From a checkpoint of a small image diffusion model.
Training: nadamw at rate 0.0016, 9700 steps.
Rows from block 4 of a small image diffusion model, named by matrix and row number. Rows with one number belong to one neuron. Each number is 500 + 50 x the weight over its row's rms, rounded and kept within 0 to 999. All counts start at 0. Numbers have three digits each.
After each neuron's rows are labels from the 100 images, of 14848 (inputs lightly noised), where the neuron reaches its highest value: "lies over" is the class under the peak. Only what is clearly more common there than usual is listed. The data: aerial photos of the United States (SatlasPretrain).
# fc1: MLP up (model.blocks.4.mlp.fc1.weight, 480x160), inputs 80-159
# fc2: MLP down (model.blocks.4.mlp.fc2.weight, 160x480, transposed), outputs 80-159

fc1.119:506495438456407474483432465511537461412528485428492438431477543520494479492517407558472519486422560565495499624468572543492500503479352419540526515528507516421493449530457506451465496538515450562454658542588628483485583555518522443532565462
fc2.119:508410555441520511525475478464537570489559398603466517506544541440559426495563559482545494514412395555466478505468466497457539525458537530534506632514523556495610506614484488459497545523461419497514567461447587455463504522500435473491560473
lies over: crop field

fc1.206:458535432449439555495531544574547359569512629441465477519536488577487559540589408396547476462557525516402465420465404472562444468431510382459535471599439458557465486457492457412473537551554506513464451544482555500450534505587534461550541585
fc2.206:426522511516561515538512465549545547405531495411510450568559440546442508559492447524512496473396498614482467539538472535387560471486498396500525448429405517454530525534451599469506518523401544523556500554475472490533501527516485545458378561
lies over: crop field

fc1.291:485463470566523412484540456551521437430533515553548480518504478507551573466561483509546512439533527496493431539500525482463435537506487538550471458497506552419495521536473593477501606538533526559563501533416523545494602472463576469445539491
fc2.291:542525521474542501549482511519523539496506408519573455529488475493534565531498482473486530493448501499525322523486488519478510455631443485529498572507405459421485508566379614452504459618463499498479529564516509462545478492548448462561403500
lies over: building

fc1.271:473522516528384494529503454535475581385538467491582474492438562498511476541627528523455518489662545488490459440559524527571493526569420458576543536599525484432507529465512524490469527551502472490493425535482523546504455496521594497567516502
fc2.271:431379480479482509547502494434510509425524506582557522439477469536494393560430440536559486588500504556451547471422415521375489471497497483535491478476508485492509456448612511549464501459483512566520445484503511497515522504507576451516464509
lies over: building

fc1.218:522514435521495498528472531523497464515483513448531442473511475530453469497530430406521478596526516439500547550469522505506454516445491469528594531562462455520511441531520522451603543518577431510501590550492462516467547445495508484526548425
fc2.218:537444474488505443492536481486523510463510484528498526520464491520472478516492454504486288443627500488465550500562520478487514496504356512471487456489487487509498527480464501521381470497387498525522418487601339442441444503502529497523518468
lies over: crop field

fc1.163:485497510460536474486597537515505553617463556492455432496456428478494496484497555440501466484526494436477498407429444525511531566510556462574585523543509543486606527498493511529500465466428572457553520441558594527503568462487536494466489478
fc2.163:489538424609516519454566439492461440582443456440463540479527478549417522473445411482497535472561629503457610480558552524498452610440481480414567538563450562488536442489513503494466585507474490559510492433428573522538479471452501433539490460
lies over: building

fc1.397:510619499517609437437615457450493462560504535555383430528500488559508525545509492473565479463475541476401571546412401476489498474530423570512554485579486526517487457500516407512551510606544515496431510478582443469434447462487535489492610471
fc2.397:446442458529544565387527547421525495581481510552474549474413485533506449539505512492478511465536492487540470573526513412588511524472491436563490487524470530449505405462474437474494544558464499527470547594501477501321506514419526534492623478
lies over: building

fc1.270:494489531447432536449516467404528557545556548497547573532550598505469454517475547522536526482460470459497529496433490469477495507477497472490528520529455368559428474634483600499493491649508469596507600434450454492501483466444517489482462469
fc2.270:447513530508477513457503559493597497452433502499545539529593459550492501544469531537442406483542388530441478507491476409461500589529408463474435538481488444544541458503432529543518509560537449439501544508497517494502525490420489619476548516
lies over: crop field

fc1.132:512485481525487531508456614469574445428453476478555387553379541463498506528462559528585568463443509493464527480510486468473475564480440346509575481518477502550604508586505515496465509479523468586500547493540662508457530553515502408509487419
fc2.132:500571456509439436500485466545509492479549451503407450506424482523498503480518480471546515416501506662486521430558433490475539496438535482497514519530468507608535469502593464515560520437499486541549517503437501498559600501518513508501539501
lies over: building

fc1.419:467487572516521533552497361471500499446463472512522532512541484504462575489462388449605488427533497473496548609516496482512486473497559587517528530491530422467547502643464614510450536504496500532518614510459456502487465514549488487585430533
fc2.419:438467517484555472521475595495529456509507501497524362524430416515509491518471564435391547515580478525571484637543471530495567484491548460541491498477413462514486497558432563461479511452395519491537562513513503513468531544568451496517409537
lies over: crop field

fc1.153:539522550524500549545405566646484413526518592518424505493466506567536454527500481498536498512567484429536530515518414496541492502468544402447488538513468401559529481521483548464421526495434449463541457518512523535603480478463531468506463482
fc2.153:518385535425399479437534509431526465447428532442435471523435440557516445480539521548492532529531429406523431568497488543573466519494482443560480516493448410356534434451384445541487512468554452428480497560475511555424500529510437530512577538
lies over: crop field

fc1.88:488530575478617550483527538547470451485586380523465495465624474560516461522539568391573536503550457447495477433534571521540460524535468510493461528530398488491437494519593499485489490469525541438512465454574539514514488510383602530502499534
fc2.88:444469552484544457508505521494552474577578348586546490505447489578504515449462442544421487445571541567501511478541548471494513482518487539564501420477467540568385491540575487489520448515510490515532516463369508463497623464411506498497450463
lies over: building

fc1.44:517496527469568281502540528485488498485545456483577455475498467510613509488512510466483610471502545495538486515568491505558441496516378465524676516482447393528540588495518504468569511538461504525511495503482545540540555547542552525561512477
fc2.44:466483537466489605523464413487497519475502457502497478476556527499595477461474505454506633557418466536471509486414516488551473511459353533480542586504547586540519492525555512523368554551493445519490484493585485397520637565481504456453524469
lies over: crop field

fc1.386:562505521486520553574520518419533506490540495502536531524476441580484491482481477586441491462517461553533569517486556535516440555532570599486463370502438519423429549570494453501472356429525540551492571505491453497498526491581551511490490454
fc2.386:505480485411476554549472555410514484504460547501486481520575599536465555485666523506533403445524538479421472545503412455508459487450527469500559633443545477449483439580480488520490507495480543460446533446540442473441518478585478498502534539
lies over: building

fc1.107:510530492562542542531451405497481504442566466479553532538521464487517542571399474590561523480480523551508536478520524453495481521474454552493551486546462487338523531567350542502512546483478540496488505492469503549539494501531401536461522532
fc2.107:568500480403461513499505445504464451523387482427536447519530499432509488463602506493524546552445503430485430473456476494543511561574511543442487499446431564269512519621600504537484499455393496541461495476441524508508486458507418467503451493
lies over: building

fc1.391:567522489511565520605501442490561509504572524532580455574390549465552588600495416433560490474480526503429539569541475431513503535472453612558553478546532431601491468582511576515451535559471478524500416521536566593442582544479470500549532511
fc2.391:586473476479533475515437516369489470592379493428522566456435484406480487524476515406422534514465478529521548514498467521538413595492526479469444537462495505320618502457488541568491496504421530496478481547486571555512468544497519584547554507
lies over: building

fc1.448:571477480494529480528455534481580479391471498552553504581461487456577492548536476451515561476394534437514530471495558448529469598433407459513575456503497432550613456546505455478482501345525487503508484437553441549484423485446508540524536468
fc2.448:501506564440521539579574400511589526462458526564462451538478500554508496466460475558531517450500444511538482448422435452507487521576535512495566463498459569475489464609471546626449594512561500550529573533511482486521505449533465470416362423
lies over: crop field

fc1.126:521500473563485328575454536489540438455537619478552530473561461482502517525516659447438499471450599492458545522412527548601527537450422553479574519480479454503570510488524543464528575509488467546487371522376658548460449471515505489447553469
fc2.126:515513472425477512445521467546497449582554513490480586440538504517493413503518383383533459551388570388526437560543480498578532532516431470514555555487469520491497476545502371539470408444526505505412477509556544524545535507506521429481537512
lies over: building

fc1.97:556523557536444536593510534539480429474493500498504520618497481458529442556540511452449522480519568549541520518582499368538486510517473512570551505531499436573610483562433501482378488528540431559488504516505505567590508452528529457511525552
fc2.97:548424468583511521562600475445478356488460626454466460444545514397526441500522596492522474546579539476433459506495428539490444489468545465484513464406519409528522463455532570436551538413483494498565540505475540491491446505616645528457488533
lies over: building

fc1.348:560495446415565537536520502500524451550417573536498560474416473523576506593544527558525484474582490517514497501432426513606479549447461424537519521582454439495530431459520470570479491453577510524566442471454470540400508555534522410507431564
fc2.348:525538464586486548460488449476512509526426457569493509520435380511527467388531420520538480431537527520547434565538418504557480525495514490486494481543518425494484517450485616556494460505535564478580470583492485514571505540482457521567496536
lies over: crop field

fc1.22:542457465466539530519523537525471450417468577480431526520581511511540507544515444483460478513537517531596532383524504472436423489408597425446564499518491482529473512454550526436429507488494529452500374659512534566566591539520534477512422544
fc2.22:492480479517570503530454502505484428587512518564499553514460554482461406491461412429662469487529430434518500451498501465514498501452571435533480425539457457516401464411529507429492569566457564541518480539492534544441467515461540504441615341
lies over: crop field

fc1.358:554561555502501462511513394521563569505494424522591486507499499492564555469478488541488556490302508503518499473472550494536496550525467581516508639562465506420491518463528478540528459595558493537441342515554402583458510492539489511455574478
fc2.358:496477479553623459529472511464454474441470515441439553516378551514503438539533529580510451471365510546458517521495553501442490469417469502512405481514470431494437589517553447517490559540565551530540375506480493468493528446472416546502535502
lies over: crop field

fc1.460:450516512398462489470467481499504575439501436501484505539613495474458538460536452484502604501541474462537473535568568483441523498548367522436504507553471437625539556522536465496519482456490507551527572533436458472524473423494492523498492483
fc2.460:550517573462556462566520483528520521490505379465498523521556514538496527484547582503467475548655431547479545584453450453445477533499448499481491510504584556614519502453551477585478551445452467556548606395478515488548528442511578439458424446
lies over: crop field

fc1.280:480538573498417507444484484503527477450479591480473562500462575528530520560536521538573592455383480469488559551542439504570390467471494466492578545521459439544485464480544476443484496467587377546493500506583514566537430409448510539459532503
fc2.280:494563495532627546586556481546501513507515474506488636491577624467497455488632533491499477485532515485536545494487491529507454459463518460500564560585438518482514527486483473430481469547396496619468500427466536459517523570567571417507458453
lies over: crop field

fc1.229:530485506420520521548488537486495448397468448527496463506611491503473433535526433480496520504560506605467496489587498509440474534487675567579495622492474551493636537458516491464491465421526524454520585452447585497452459461495610517499502488
fc2.229:498497515528575475622487463539572474345523550497515479443590530481460474534463547455490510466592581387531544498458463525409596492453606435500500393433470405524567508467520516538475515450545591539528521498533556484571523474487534460544443485
lies over: building

fc1.200:439488476635548524525468420459589426461486600524380609503516629517500531551527480516524473472522456461502492540429456483435497475390392469456520552554561399533567531497476431532510513462538422539467596568520499535478507513435494426492552544
fc2.200:402595444369558517411457582510518535529585574608417448533477406514521446561527463477486539488564502491476417458465492491373479521585508521501574482494423440528502518459489492448585514460453555514496565585472507502487466588468467524564488462
lies over: crop field

fc1.305:514484469520487469453427611436542426510387506536434493493499552551484526489534545453447547460488505497502554493446402486488518539449575464491525501543562450691558448563518451469466459452483450512507450471525476459442411602494517429580537508
fc2.305:491481467456491542449510502436465490433352492486554467507583425519466462453504528539478463482525526410419437502502558484437506456510538517416477391546438501562425490488464607537430478517524542397544475564495566467441492528508444542483523512
lies over: building

fc1.7:504480495483618553548516505555485373545520640496461558559467523517531501532569418461503462510557510517461532480455520458570483486510562379504562443490540449529481493426520524439440514515416461467556576464496545505487575513459560438566487515
fc2.7:527565524377434541531568521564481499543516464526467557479444578470565488493549416538535429432507473423526541516536393500513533496500517399505535501576650459486476523449404403586529609484618505489482442461481465531560526475525483510518503508
lies over: crop field

fc1.466:517531455514467339507466507586521456482537513531522601516492483482506493487489472493511538590446508565495562427610513500531444548528467449535559494490429516512491482498503538541570447522542402574478433509555528496475503512473468518487597421
fc2.466:510448520504491588520473463507531553494542514514421571513453502529439486611521445507527503435612508478562510500629529483498489528479406455539564461478505561525520494549520491454448488463556497554458447473553441579489271445498496525447489446
lies over: crop field

fc1.266:494554521565566520482420534513562508425497482526510430571401501490506488548426564489512507466624481481451519347470440418519518497472514565520488521555501451484437475602443543385512538563543468462494500491544595537487371555475421475497519535
fc2.266:447529462481520416458429524448509541471598524567487498463442509501499433548506419577462522435548487540562469448500592540484469527521495486513512439469463551495455527556379507412548429587579507513479490505585477517494566545502476453589486525
lies over: building

fc1.467:553481480444548563517534503516544489454529504479401459502474504511461504619455525511448472502598577450469502549406485500467437495458469493537509473503477478530525471541521444481442546457506520559518508478462497554470547425504488494530514445
fc2.467:485537502515463455526541509471528521520473460477550509522494529450535539367529577506480494458500531361518452508423480514491445448503402509506464497486573605468492429476489529472510511518480461444498502500546446484513706609478464487451537486
lies over: crop field

fc1.127:563461522520511500511480519501525497513499482562523501547542510478562529569469559475559512522406554503463536555457467469572496530363391542507550542499471486559742502491541451524532483472539482521497485532496423496448411582456528466471448455
fc2.127:569467605511492552556514455651546492492476504453494511479463492561454496500435493484399496442418494599475451492554453525564502541517430491522549418534482508570588494462528479638536455556546611526444503485445427469490532533610457480513570559
lies over: building

fc1.178:626493404468483435540467486550500527481545480548503540499500572489491531551514478468532463504607612488528520588438506479462463467516583446560537358462464450541578479445477497492470531424501392590474665503454560531524512523525527550482506533
fc2.178:559506404415472492555437454534457506474495450480402426551453545558498601543520472498442555460502565458425505498571398495488461453476582489522385595463557507560512552506494487554427529477593452413557590622490495505452487582635535457453472458
lies over: crop field

fc1.112:497512494468505444478402554515568465490530457529420492545537484545504507560507632442599602455548581430486504385468420444394505498511395433496576494522492478549608524448530488520494516596539495558474476546522491508485418514511531442424501462
fc2.112:518431499531483508444525434448583564494406516446517510509575421540476487528461500481483504508324551453426458542518464474611414509571470434473555474463534517472522422470541538564506453415477494494466552584490478542480513434491520524562548529
lies over: building

fc1.399:504562532471420501401571512486610513484466478438498470515510464495445587560505551447510496451466566518491454492485575508570460414393521489537565510560416508538506490480500428516387595479561570464450534574493463487519453485540473499481497509
fc2.399:539524423577594471552614437460566409527461557461581543523536566511530473500444426514608519534479500515510488444509496540547471474526510610540428482567519442539547525473514467537475437557526548550480467526481490467476491542524529443464462506
lies over: building

fc1.173:473559454528449412519554385504567438618474478482510637539555458433510536539621390434490452513504513478510504548457522484491428523509508476447545505500523397530285546530490528512500561495458439552504554469383548564534528492546526478534518503
fc2.173:555527423538518533483626604410491450602464482512521496497547500448551488383447519528528488516469572470579515547524487498568458517548543505522540492510421560393364478555505535424503512522497534509484525461576577504500505559463522470580469469
lies over: crop field

fc1.252:509602611423452504504494538492497513466543492441445491505499416511461480574531452577495533479503458492514499479519467553618531517384482458457574504633448452496487383493513432500517574533556444560454478539460502580524454521543472469518510624
fc2.252:599533466514604516544521472485515502503444564428457549506500564517415535464484445475514520469440498446574506389528581523477442489642529576515500522552454505415498469481531477591390435494521540506485370480337469543538490516525546401502466512
lies over: crop field

fc1.62:548443444419436450507504479492497539471415500489515499492548501484467457501511483552524520503453541482502502454389496528435436536466668519511582534494488437590588512506456567552558519508478439538482353511481526540462379503531480450562528507
fc2.62:551479472640484477556503537502549501459445509433468547516442481591530416554554578484467494458417456575506469438566520441450476534500598421502522496556443467597513467576379505531483475521520513487551472492427537468520551453570514425552482447
lies over: crop field

fc1.20:544506476568524457577502525460543456483517458513486499534423553501481494483484500529539479465475496513367491434503581483431543453482519493569519446534493455493543541548467553420488486464538553595418560629482504493387509535627496479606507584
fc2.20:565548438548472457513546373548505418436434457490514496497455468550524514418521517512535528504533539494508519531508520480451514482432500636455474554528487486585512489500591485494503475549415484535597678483623543456531539416463466506412503456
lies over: building

fc1.1:495569495519509374522528525496531481579556491463566620489537447519571483493456437473529515491597552495550532520544463511546452477553433470476654447509384418532551510508516517520572526560510458547457641521456465591482512529514507505525563445
fc2.1:488523455484485488494583522499506496517469471427440541505496527443550515454501624504440491482500556505577483492526429485528450459472450513514598531488562655481474432481484494478377465571468457466508508482573391495544626590501481473426521476
lies over: crop field

fc1.429:542490531491531530544412366487641539543532557439516437522479451501523520565521529526457568500445523549474480490481539479510468545491459537523550514528553487514503510500485483559522545411507439531525431577486547533491521566452478403463479528
fc2.429:497445474507514544496364571479496560573503429499467536532448562490488514554505495495491480494418495523445548437548512488563476497427479505520511527448422463495554546448513488578543566466442518533479452543526541520486498586553500521520487505
lies over: building

fc1.471:471549477401470575498527533497517399502559560495536387507511441492472527507565544393562475507471528458518476383641534509480527516617469537546492342545498566517439489495489424539458430468471549479518548444470568469472543567521538536564568465
fc2.471:407441532572454534527487490463423434501553532511501511484537532490592545491461486411488484541506448458490486467436465521529494454479504480523484631501517568459435572506511470525525489531431387560494520471489559463442477515478489479445501513
lies over: building

fc1.31:486577441492459483482495451462497463546469568492395557445495517530444538453615446435393489488553508519510524442431582564557413479530542368467574406551486471520508475448491469485490485468516445452530509482444515473510520537531432454529551502
fc2.31:485474574427479522527466500477431422544441494442517592492482478541517424489480455590453450467419490633472449558552507491526552523422471471484518436482438499508486495447367478601460548490555549470553483410528511509452482597517476504602491472
lies over: crop field

fc1.134:520543494503532369508432501505619479470608640453436583449599479588585528539434465545480462489442531472503495502434556552554449465495432539560545468543506489470527540509582486475497493435544489531524476553465422506552434414500443528547541505
fc2.134:506468531518409420534465479523463394549568491439429462499530543488491499407475478423447491484502559545519507557574435484453495489402447463524481522472465496516458564479550447492528440495580483556555472445471460508492608484470528482538544516
lies over: building

fc1.306:517474413540507648526531501496489492484569522482408510523520472497438531551465495461496514522623505434467445553412519478501534516501496457548443524510546636526505486466515477501321469479412575533513553496380486492489556489448527466462549546
fc2.306:485556514453509273503513471465508506512491478482552424512560513468536535453514544466500524477520497492513437519324518486481478517521375537510480513479510464495451507523490504505582492494512497521518498541460367519556624608499496503533476501
lies over: crop field

fc1.211:524467406473495605521446499519503507491464476449473487503490476481352482496486456469455438638555481515492489562475550495395547512450502483538462500532533558491520466482497524508556511469544443454531497513467471421461486508442531503433562461
fc2.211:506510490488492326498527480517478531489503478494526540496464487490415492466517483483485253364606489511501512477516481504487489487459497529499504498489453481503474521513518502495459523489388516560512484450553349521443347571489512487603523494
lies over: crop field

fc1.385:478519683453505422524515494489445462606453592571480441464448533587470498456467535511440534435475531355462487596490458534491564476484430490556501500561480486426547492552521552489487513493476519559510437485434518447522425527520507560551509497
fc2.385:535440555487467440535550519420464464567459550458528570509414464492530498457492541525604469477565511601547555558494553523449548471572405485490461447476508515442502495486458536459512498514473519456545454453537541556509531613465515509546510490
lies over: building

fc1.275:530461500484511532575511517504543495487497525513477480562511566504551593533484491522600435414469561557371563443527555462528407479464492542512581523459513493510466548582505574452454469479398482533644486483506456541507539470497543445436594435
fc2.275:542442485603452515491507474399432441552518543537496411488524519540518538545436457535556495516539468522462487494500481465499522514503535499553549526352415500471539538583498474445515483506456550509533472486538481494439542496480489482553547599
lies over: building

fc1.29:496489557517517553512519533474505526501437505509556336600334522458500509564501582488466540480473511522492543510446502447548460504445491438493539501498459491602516440529536502443494518530555508607474517477609488549459480433517470500426491442
fc2.29:530477617494486371529515526472529533473501446467468528537435543533507515410519366446455487474568500569502482498516443483500472494487515438509495581458424563496494538545422493511554466509600494511549492510502423474507662521429511494530505488
lies over: building

fc1.222:437564423449554546487587577421490489429554549426532530493496522578477613535537475508456430450514486550412465454461470536561454480491489363522585455535540481427493447475498476406463572524486550445488425469541492502415518434455464513516537541
fc2.222:523589552527558488586399527609438553489562539500469515507462563439501568516501471459435494483457484564473495522527489520430545447481501498441564483464551518488474553497501539509549539493532517502522500417490533488600485445534511465509405486
lies over: crop field

fc1.411:489546512527480460540478564443563548418526440451593487589491540453567533540527498503496485472552503518437506535486487459459515518479451589531519622533477454507542518545503426627552452530443513527502491546465404482439512499439513447406492504
fc2.411:510515525504483510543558465534563517437486424520579520518578489534440461457455514542511448469533486467573532522513494467483514522505467456528570443562447439463425443544508519539444481578493518560527568498584383525484512367439525502425524472
lies over: building

fc1.228:466482486484492507614506677439552473384461468436522520513498455476590523546494549467528490491515446444512517413520507483416544506534415526489536529502479499436530505553578484503508491586531475508447501532490517479466526455513494387552517384
fc2.228:510469492554501417523472560475519532445523492525545518485460499440414519558505450484433474453561481476501464506518534471458534418540512438558467524502557410497555534406433516379570465489459561422508455488506552487413526470518581517495526545
lies over: building

fc1.76:570475444574602516424517484456485555457599507512555490540494507511502556464566437522523585467483532520496598473467440496437412556520482531456527534551542487525489426621537462582467490510503585467564532460538485434445548465419563495428528424
fc2.76:501431496518462492490487453535442517562518528454440463440459507472505442507622485483563470553479541509476519501485531521483590474498550505414491522545427469559548479481492506489361563541499514511518430496485534588483535539459520492493470526
lies over: building

fc1.73:460561575521521542572578397438429519390544495533493498538531520554465584545493442482525508481498470367454537471556543466525476494609434539572627507583406479481492535561513497449492475561449511513471447506511479534442516481547524500418519462
fc2.73:452453620522522574543564540494610536472564428487444532457488464500517454512557613444532542536509531496567575533450438549563404491465480437520454475483508495486440591500463499531512520520478527501459493464480498493406476554526592497548529506
lies over: building

fc1.21:528492435474459486510495401476524433364517490461565499517569533475519459476576511430570531524457543549497496572457484494487450525497473584491633504491467503497359518491519479460545467469528433552534494434512576536519551573442542470521541417
fc2.21:510505495481499528435576447450514516336470430491528541560509516414465517463481513437481536473340600533572473479503508418498563551557488503447427591433500535528443481479453442486495476462453530481487552495506558463440453553433484528408511489
lies over: crop field

fc1.130:475554491565532373572590505472474494554569527463551454488476482530493532514483493435504490396600532499522516533517507494588458517476481411456633476575455342513516488523499525430543528459485533537552643424483506537486569419498542509509512495
fc2.130:476537503535461603517542529469516528518492540487478485490501501507444452511480603497471441379497479509501463499559468483522461453452357511497550492538404472484564431558468547444440576522419470555546489502497420450515596480491521524498551498
lies over: crop field

fc1.115:463574480456528568473477532460504484451525529432614496481505550540538551547501441529519507473396510554432532387492418535469482527381471411471556485483478334502478517558458532568544409524519507528519452482515457491507519558444516509469503592
fc2.115:443575457531509543466539528528595447442458523449503500526515447495482434488546563471409484411451568512499428525506479484464501459522464493428488393485457352532538458630338574485473420531521522508490467540444407443515451475410521513530531477
lies over: crop field; building

fc1.371:472520530544503494512441541480473507551511633507485522589486490520518508539476498508456490431587513510483523509466456448468490492406418468501552428498487417505618476548449531452551559488452554469486527481407598485496498564538511488436474549
fc2.371:479559522459495425508479421486570514508622624557413427525450525441469522516475463471495511411579525569511460450510479484447537498476485523560431533485574540596527522651485487507595498473505479507496512488547495505529532486472519531562519537
lies over: building

fc1.201:533452524427544497483478575447525460486508525501488509538558466478505470467465598518476513474550496420524483560460550502489475473501624519550540358456480489569395559526527434480522545462496613498483416498452525519476605557438508442451492490
fc2.201:587579447504546440479493468496465480455435495463489524494534504503528618441557391537499521448564482521521554541605532510480494559464580482428492575441592521549351478581466585487542553552488508528532473438550514489544568574503521506518477445
lies over: building

fc1.215:567504458552447479519536530446538402530476472453482498496487493543484594568481482395498518434466615507418506484523456471410438504467604502384563394490448544514499532484513527419487522521549566560459458494465512571575498482461481556488516536
fc2.215:453510480553478493503497435492456371381503486554477460516499567463482448460431446611515512541559516452559464550481562509498572503398441589529515538486458409512515557428523464562468473508549569491490653512585464470467506476536478515549473479
lies over: building