From a checkpoint of a small image diffusion model.
Model: 6.19M parameters, arch dit, activation gelu, patch size [4, 4], width 160.
Training: nadamw at rate 0.0016, 9700 steps, batches of 256.
Data: trained on aerial photos of the United States (SatlasPretrain), 203450 training examples, 12.2 epochs.
Rows from block 6 of a small image diffusion model, named by matrix and row number. Rows with one number belong to one neuron. Each number is 200 + 20 x the weight over its row's rms, rounded and kept within 0 to 999. All counts start at 0. After the name is the row's rms in percent of the matrix's.
Before each neuron's rows are labels from the 100 images, of 14848 (inputs lightly noised), where the neuron reaches its highest value: "peak on" is the class under the peak; "responds to" is what is common among them. Only what is clearly more common there than usual is listed. The data: aerial photos of the United States (SatlasPretrain). In brackets: how many of the 100, against the usual share in percent.
# fc1: MLP up (model.blocks.6.mlp.fc1.weight, 480x160), inputs 0-53
# fc2: MLP down (model.blocks.6.mlp.fc2.weight, 160x480, transposed), outputs 0-53

peak on: building (52 vs 4.5)
responds to: building (88 vs 42.2)
fc1.17,075,187,195,198,224,200,196,221,188,232,204,196,200,213,221,216,159,192,238,208,209,214,210,204,198,185,203,197,193,200,212,186,207,205,205,213,162,233,250,218,240,212,169,203,210,215,214,230,192,188,201,211,186,214,164
fc2.17,106,225,217,194,196,205,190,236,191,252,204,220,230,228,210,198,128,214,215,199,191,180,216,208,221,173,192,191,179,218,200,209,222,181,196,183,203,223,167,198,181,206,210,217,205,206,209,203,218,228,199,218,198,184,173

peak on: crop field (27 vs 7.1)
responds to: crop field (29 vs 8.7)
fc1.212,088,190,234,216,157,223,206,194,220,199,184,209,200,212,188,201,133,178,225,217,152,169,183,199,217,235,197,213,208,172,196,205,231,215,208,213,190,206,238,205,190,178,176,188,195,194,209,224,219,210,194,215,183,234,188
fc2.212,095,224,199,214,234,168,194,166,185,204,198,167,176,193,197,231,130,220,228,187,223,199,208,190,216,235,216,202,210,194,206,180,217,207,203,212,192,215,214,206,178,164,217,211,215,192,203,192,183,177,218,201,223,233,212

peak on: building (50 vs 4.5)
responds to: building (76 vs 42.2)
fc1.36,079,167,246,197,188,193,143,192,216,203,188,194,177,206,210,208,179,209,170,193,197,182,198,232,227,168,217,185,222,174,224,200,212,194,197,192,202,218,250,195,226,180,214,224,177,204,211,178,189,241,208,202,194,192,194
fc2.36,079,207,213,191,209,187,240,209,192,194,189,183,219,207,230,202,186,221,194,185,196,202,203,209,206,170,204,196,218,162,193,170,194,224,185,210,182,217,234,194,166,212,208,192,199,167,213,186,199,193,195,176,194,215,215

peak on: building (27 vs 4.5)
responds to: building (87 vs 42.2)
fc1.71,076,191,193,183,203,180,176,186,212,211,196,216,183,189,203,216,125,207,205,196,191,207,228,188,192,208,196,192,238,191,187,212,228,156,206,196,186,216,208,208,211,232,196,178,192,193,185,189,213,202,215,201,169,206,204
fc2.71,082,185,222,197,206,224,220,184,189,227,209,188,207,191,208,190,123,196,170,190,205,221,221,190,179,193,223,202,225,202,200,191,193,228,206,223,165,189,167,199,201,223,185,222,204,200,220,224,196,201,190,201,166,202,210

peak on: building (46 vs 4.5)
responds to: building (89 vs 42.2)
fc1.152,088,173,175,201,224,223,204,169,230,242,185,204,249,181,225,184,199,206,215,200,177,253,166,188,199,166,196,201,179,187,200,187,210,183,172,191,204,232,208,213,209,188,225,223,181,174,188,203,198,209,184,211,205,210,189
fc2.152,079,210,180,203,173,203,210,187,213,242,191,203,152,162,188,203,147,219,212,190,209,239,207,243,221,182,186,201,221,197,194,202,196,207,202,207,217,178,220,219,182,195,166,199,210,203,206,200,196,146,226,193,201,219,218

peak on: building (42 vs 4.5)
responds to: building (87 vs 42.2)
fc1.211,125,178,187,201,189,153,185,199,224,233,196,176,198,187,194,233,192,206,231,224,202,196,191,190,195,202,205,192,215,201,206,203,215,208,214,192,170,195,235,165,208,238,206,186,215,249,171,193,185,219,236,208,170,213,209
fc2.211,094,216,187,204,200,193,198,218,199,192,214,216,220,190,250,203,198,187,179,221,225,239,186,169,181,225,198,202,175,219,198,188,193,194,153,225,205,228,209,198,192,199,225,247,229,242,203,208,195,150,203,213,216,183,184

peak on: crop field (34 vs 7.1)
responds to: crop field (34 vs 8.7)
fc1.139,091,209,220,214,188,205,184,181,213,202,195,206,191,199,185,190,222,203,187,157,170,192,171,196,199,193,157,228,203,201,222,226,203,220,211,196,215,234,227,177,179,182,210,185,193,212,173,194,199,202,223,222,197,161,223
fc2.139,112,234,221,188,204,229,203,205,197,192,190,211,223,192,180,184,180,185,182,197,175,229,192,237,205,197,150,205,176,208,206,227,183,164,177,227,222,226,230,219,229,207,155,213,205,193,195,214,226,200,214,211,198,198,201

peak on: crop field (33 vs 7.1)
responds to: crop field (35 vs 8.7)
fc1.127,082,211,200,203,157,212,222,237,234,213,237,204,198,182,191,217,252,217,203,197,230,217,193,192,175,159,200,229,181,208,205,177,202,184,206,202,193,197,197,177,192,205,201,188,192,194,196,192,185,178,203,207,237,234,195
fc2.127,084,218,183,198,225,201,184,200,157,177,164,182,166,195,178,177,214,218,216,227,183,224,212,215,179,204,200,206,212,182,222,217,203,222,223,189,211,197,218,195,223,178,185,212,170,195,224,208,225,229,212,190,228,219,190

peak on: crop field (27 vs 7.1)
responds to: crop field (30 vs 8.7)
fc1.447,083,186,206,196,167,187,196,187,224,175,209,152,201,233,189,212,201,206,171,174,233,228,203,231,184,160,227,214,193,206,217,238,202,181,210,204,209,205,211,187,221,207,195,219,176,212,176,203,182,196,232,221,186,199,196
fc2.447,075,190,173,221,203,217,204,171,200,164,207,156,171,184,195,193,199,191,178,220,228,161,194,192,159,186,204,201,178,231,198,199,242,228,213,184,189,179,222,180,216,176,197,172,186,197,165,162,195,222,183,210,216,224,212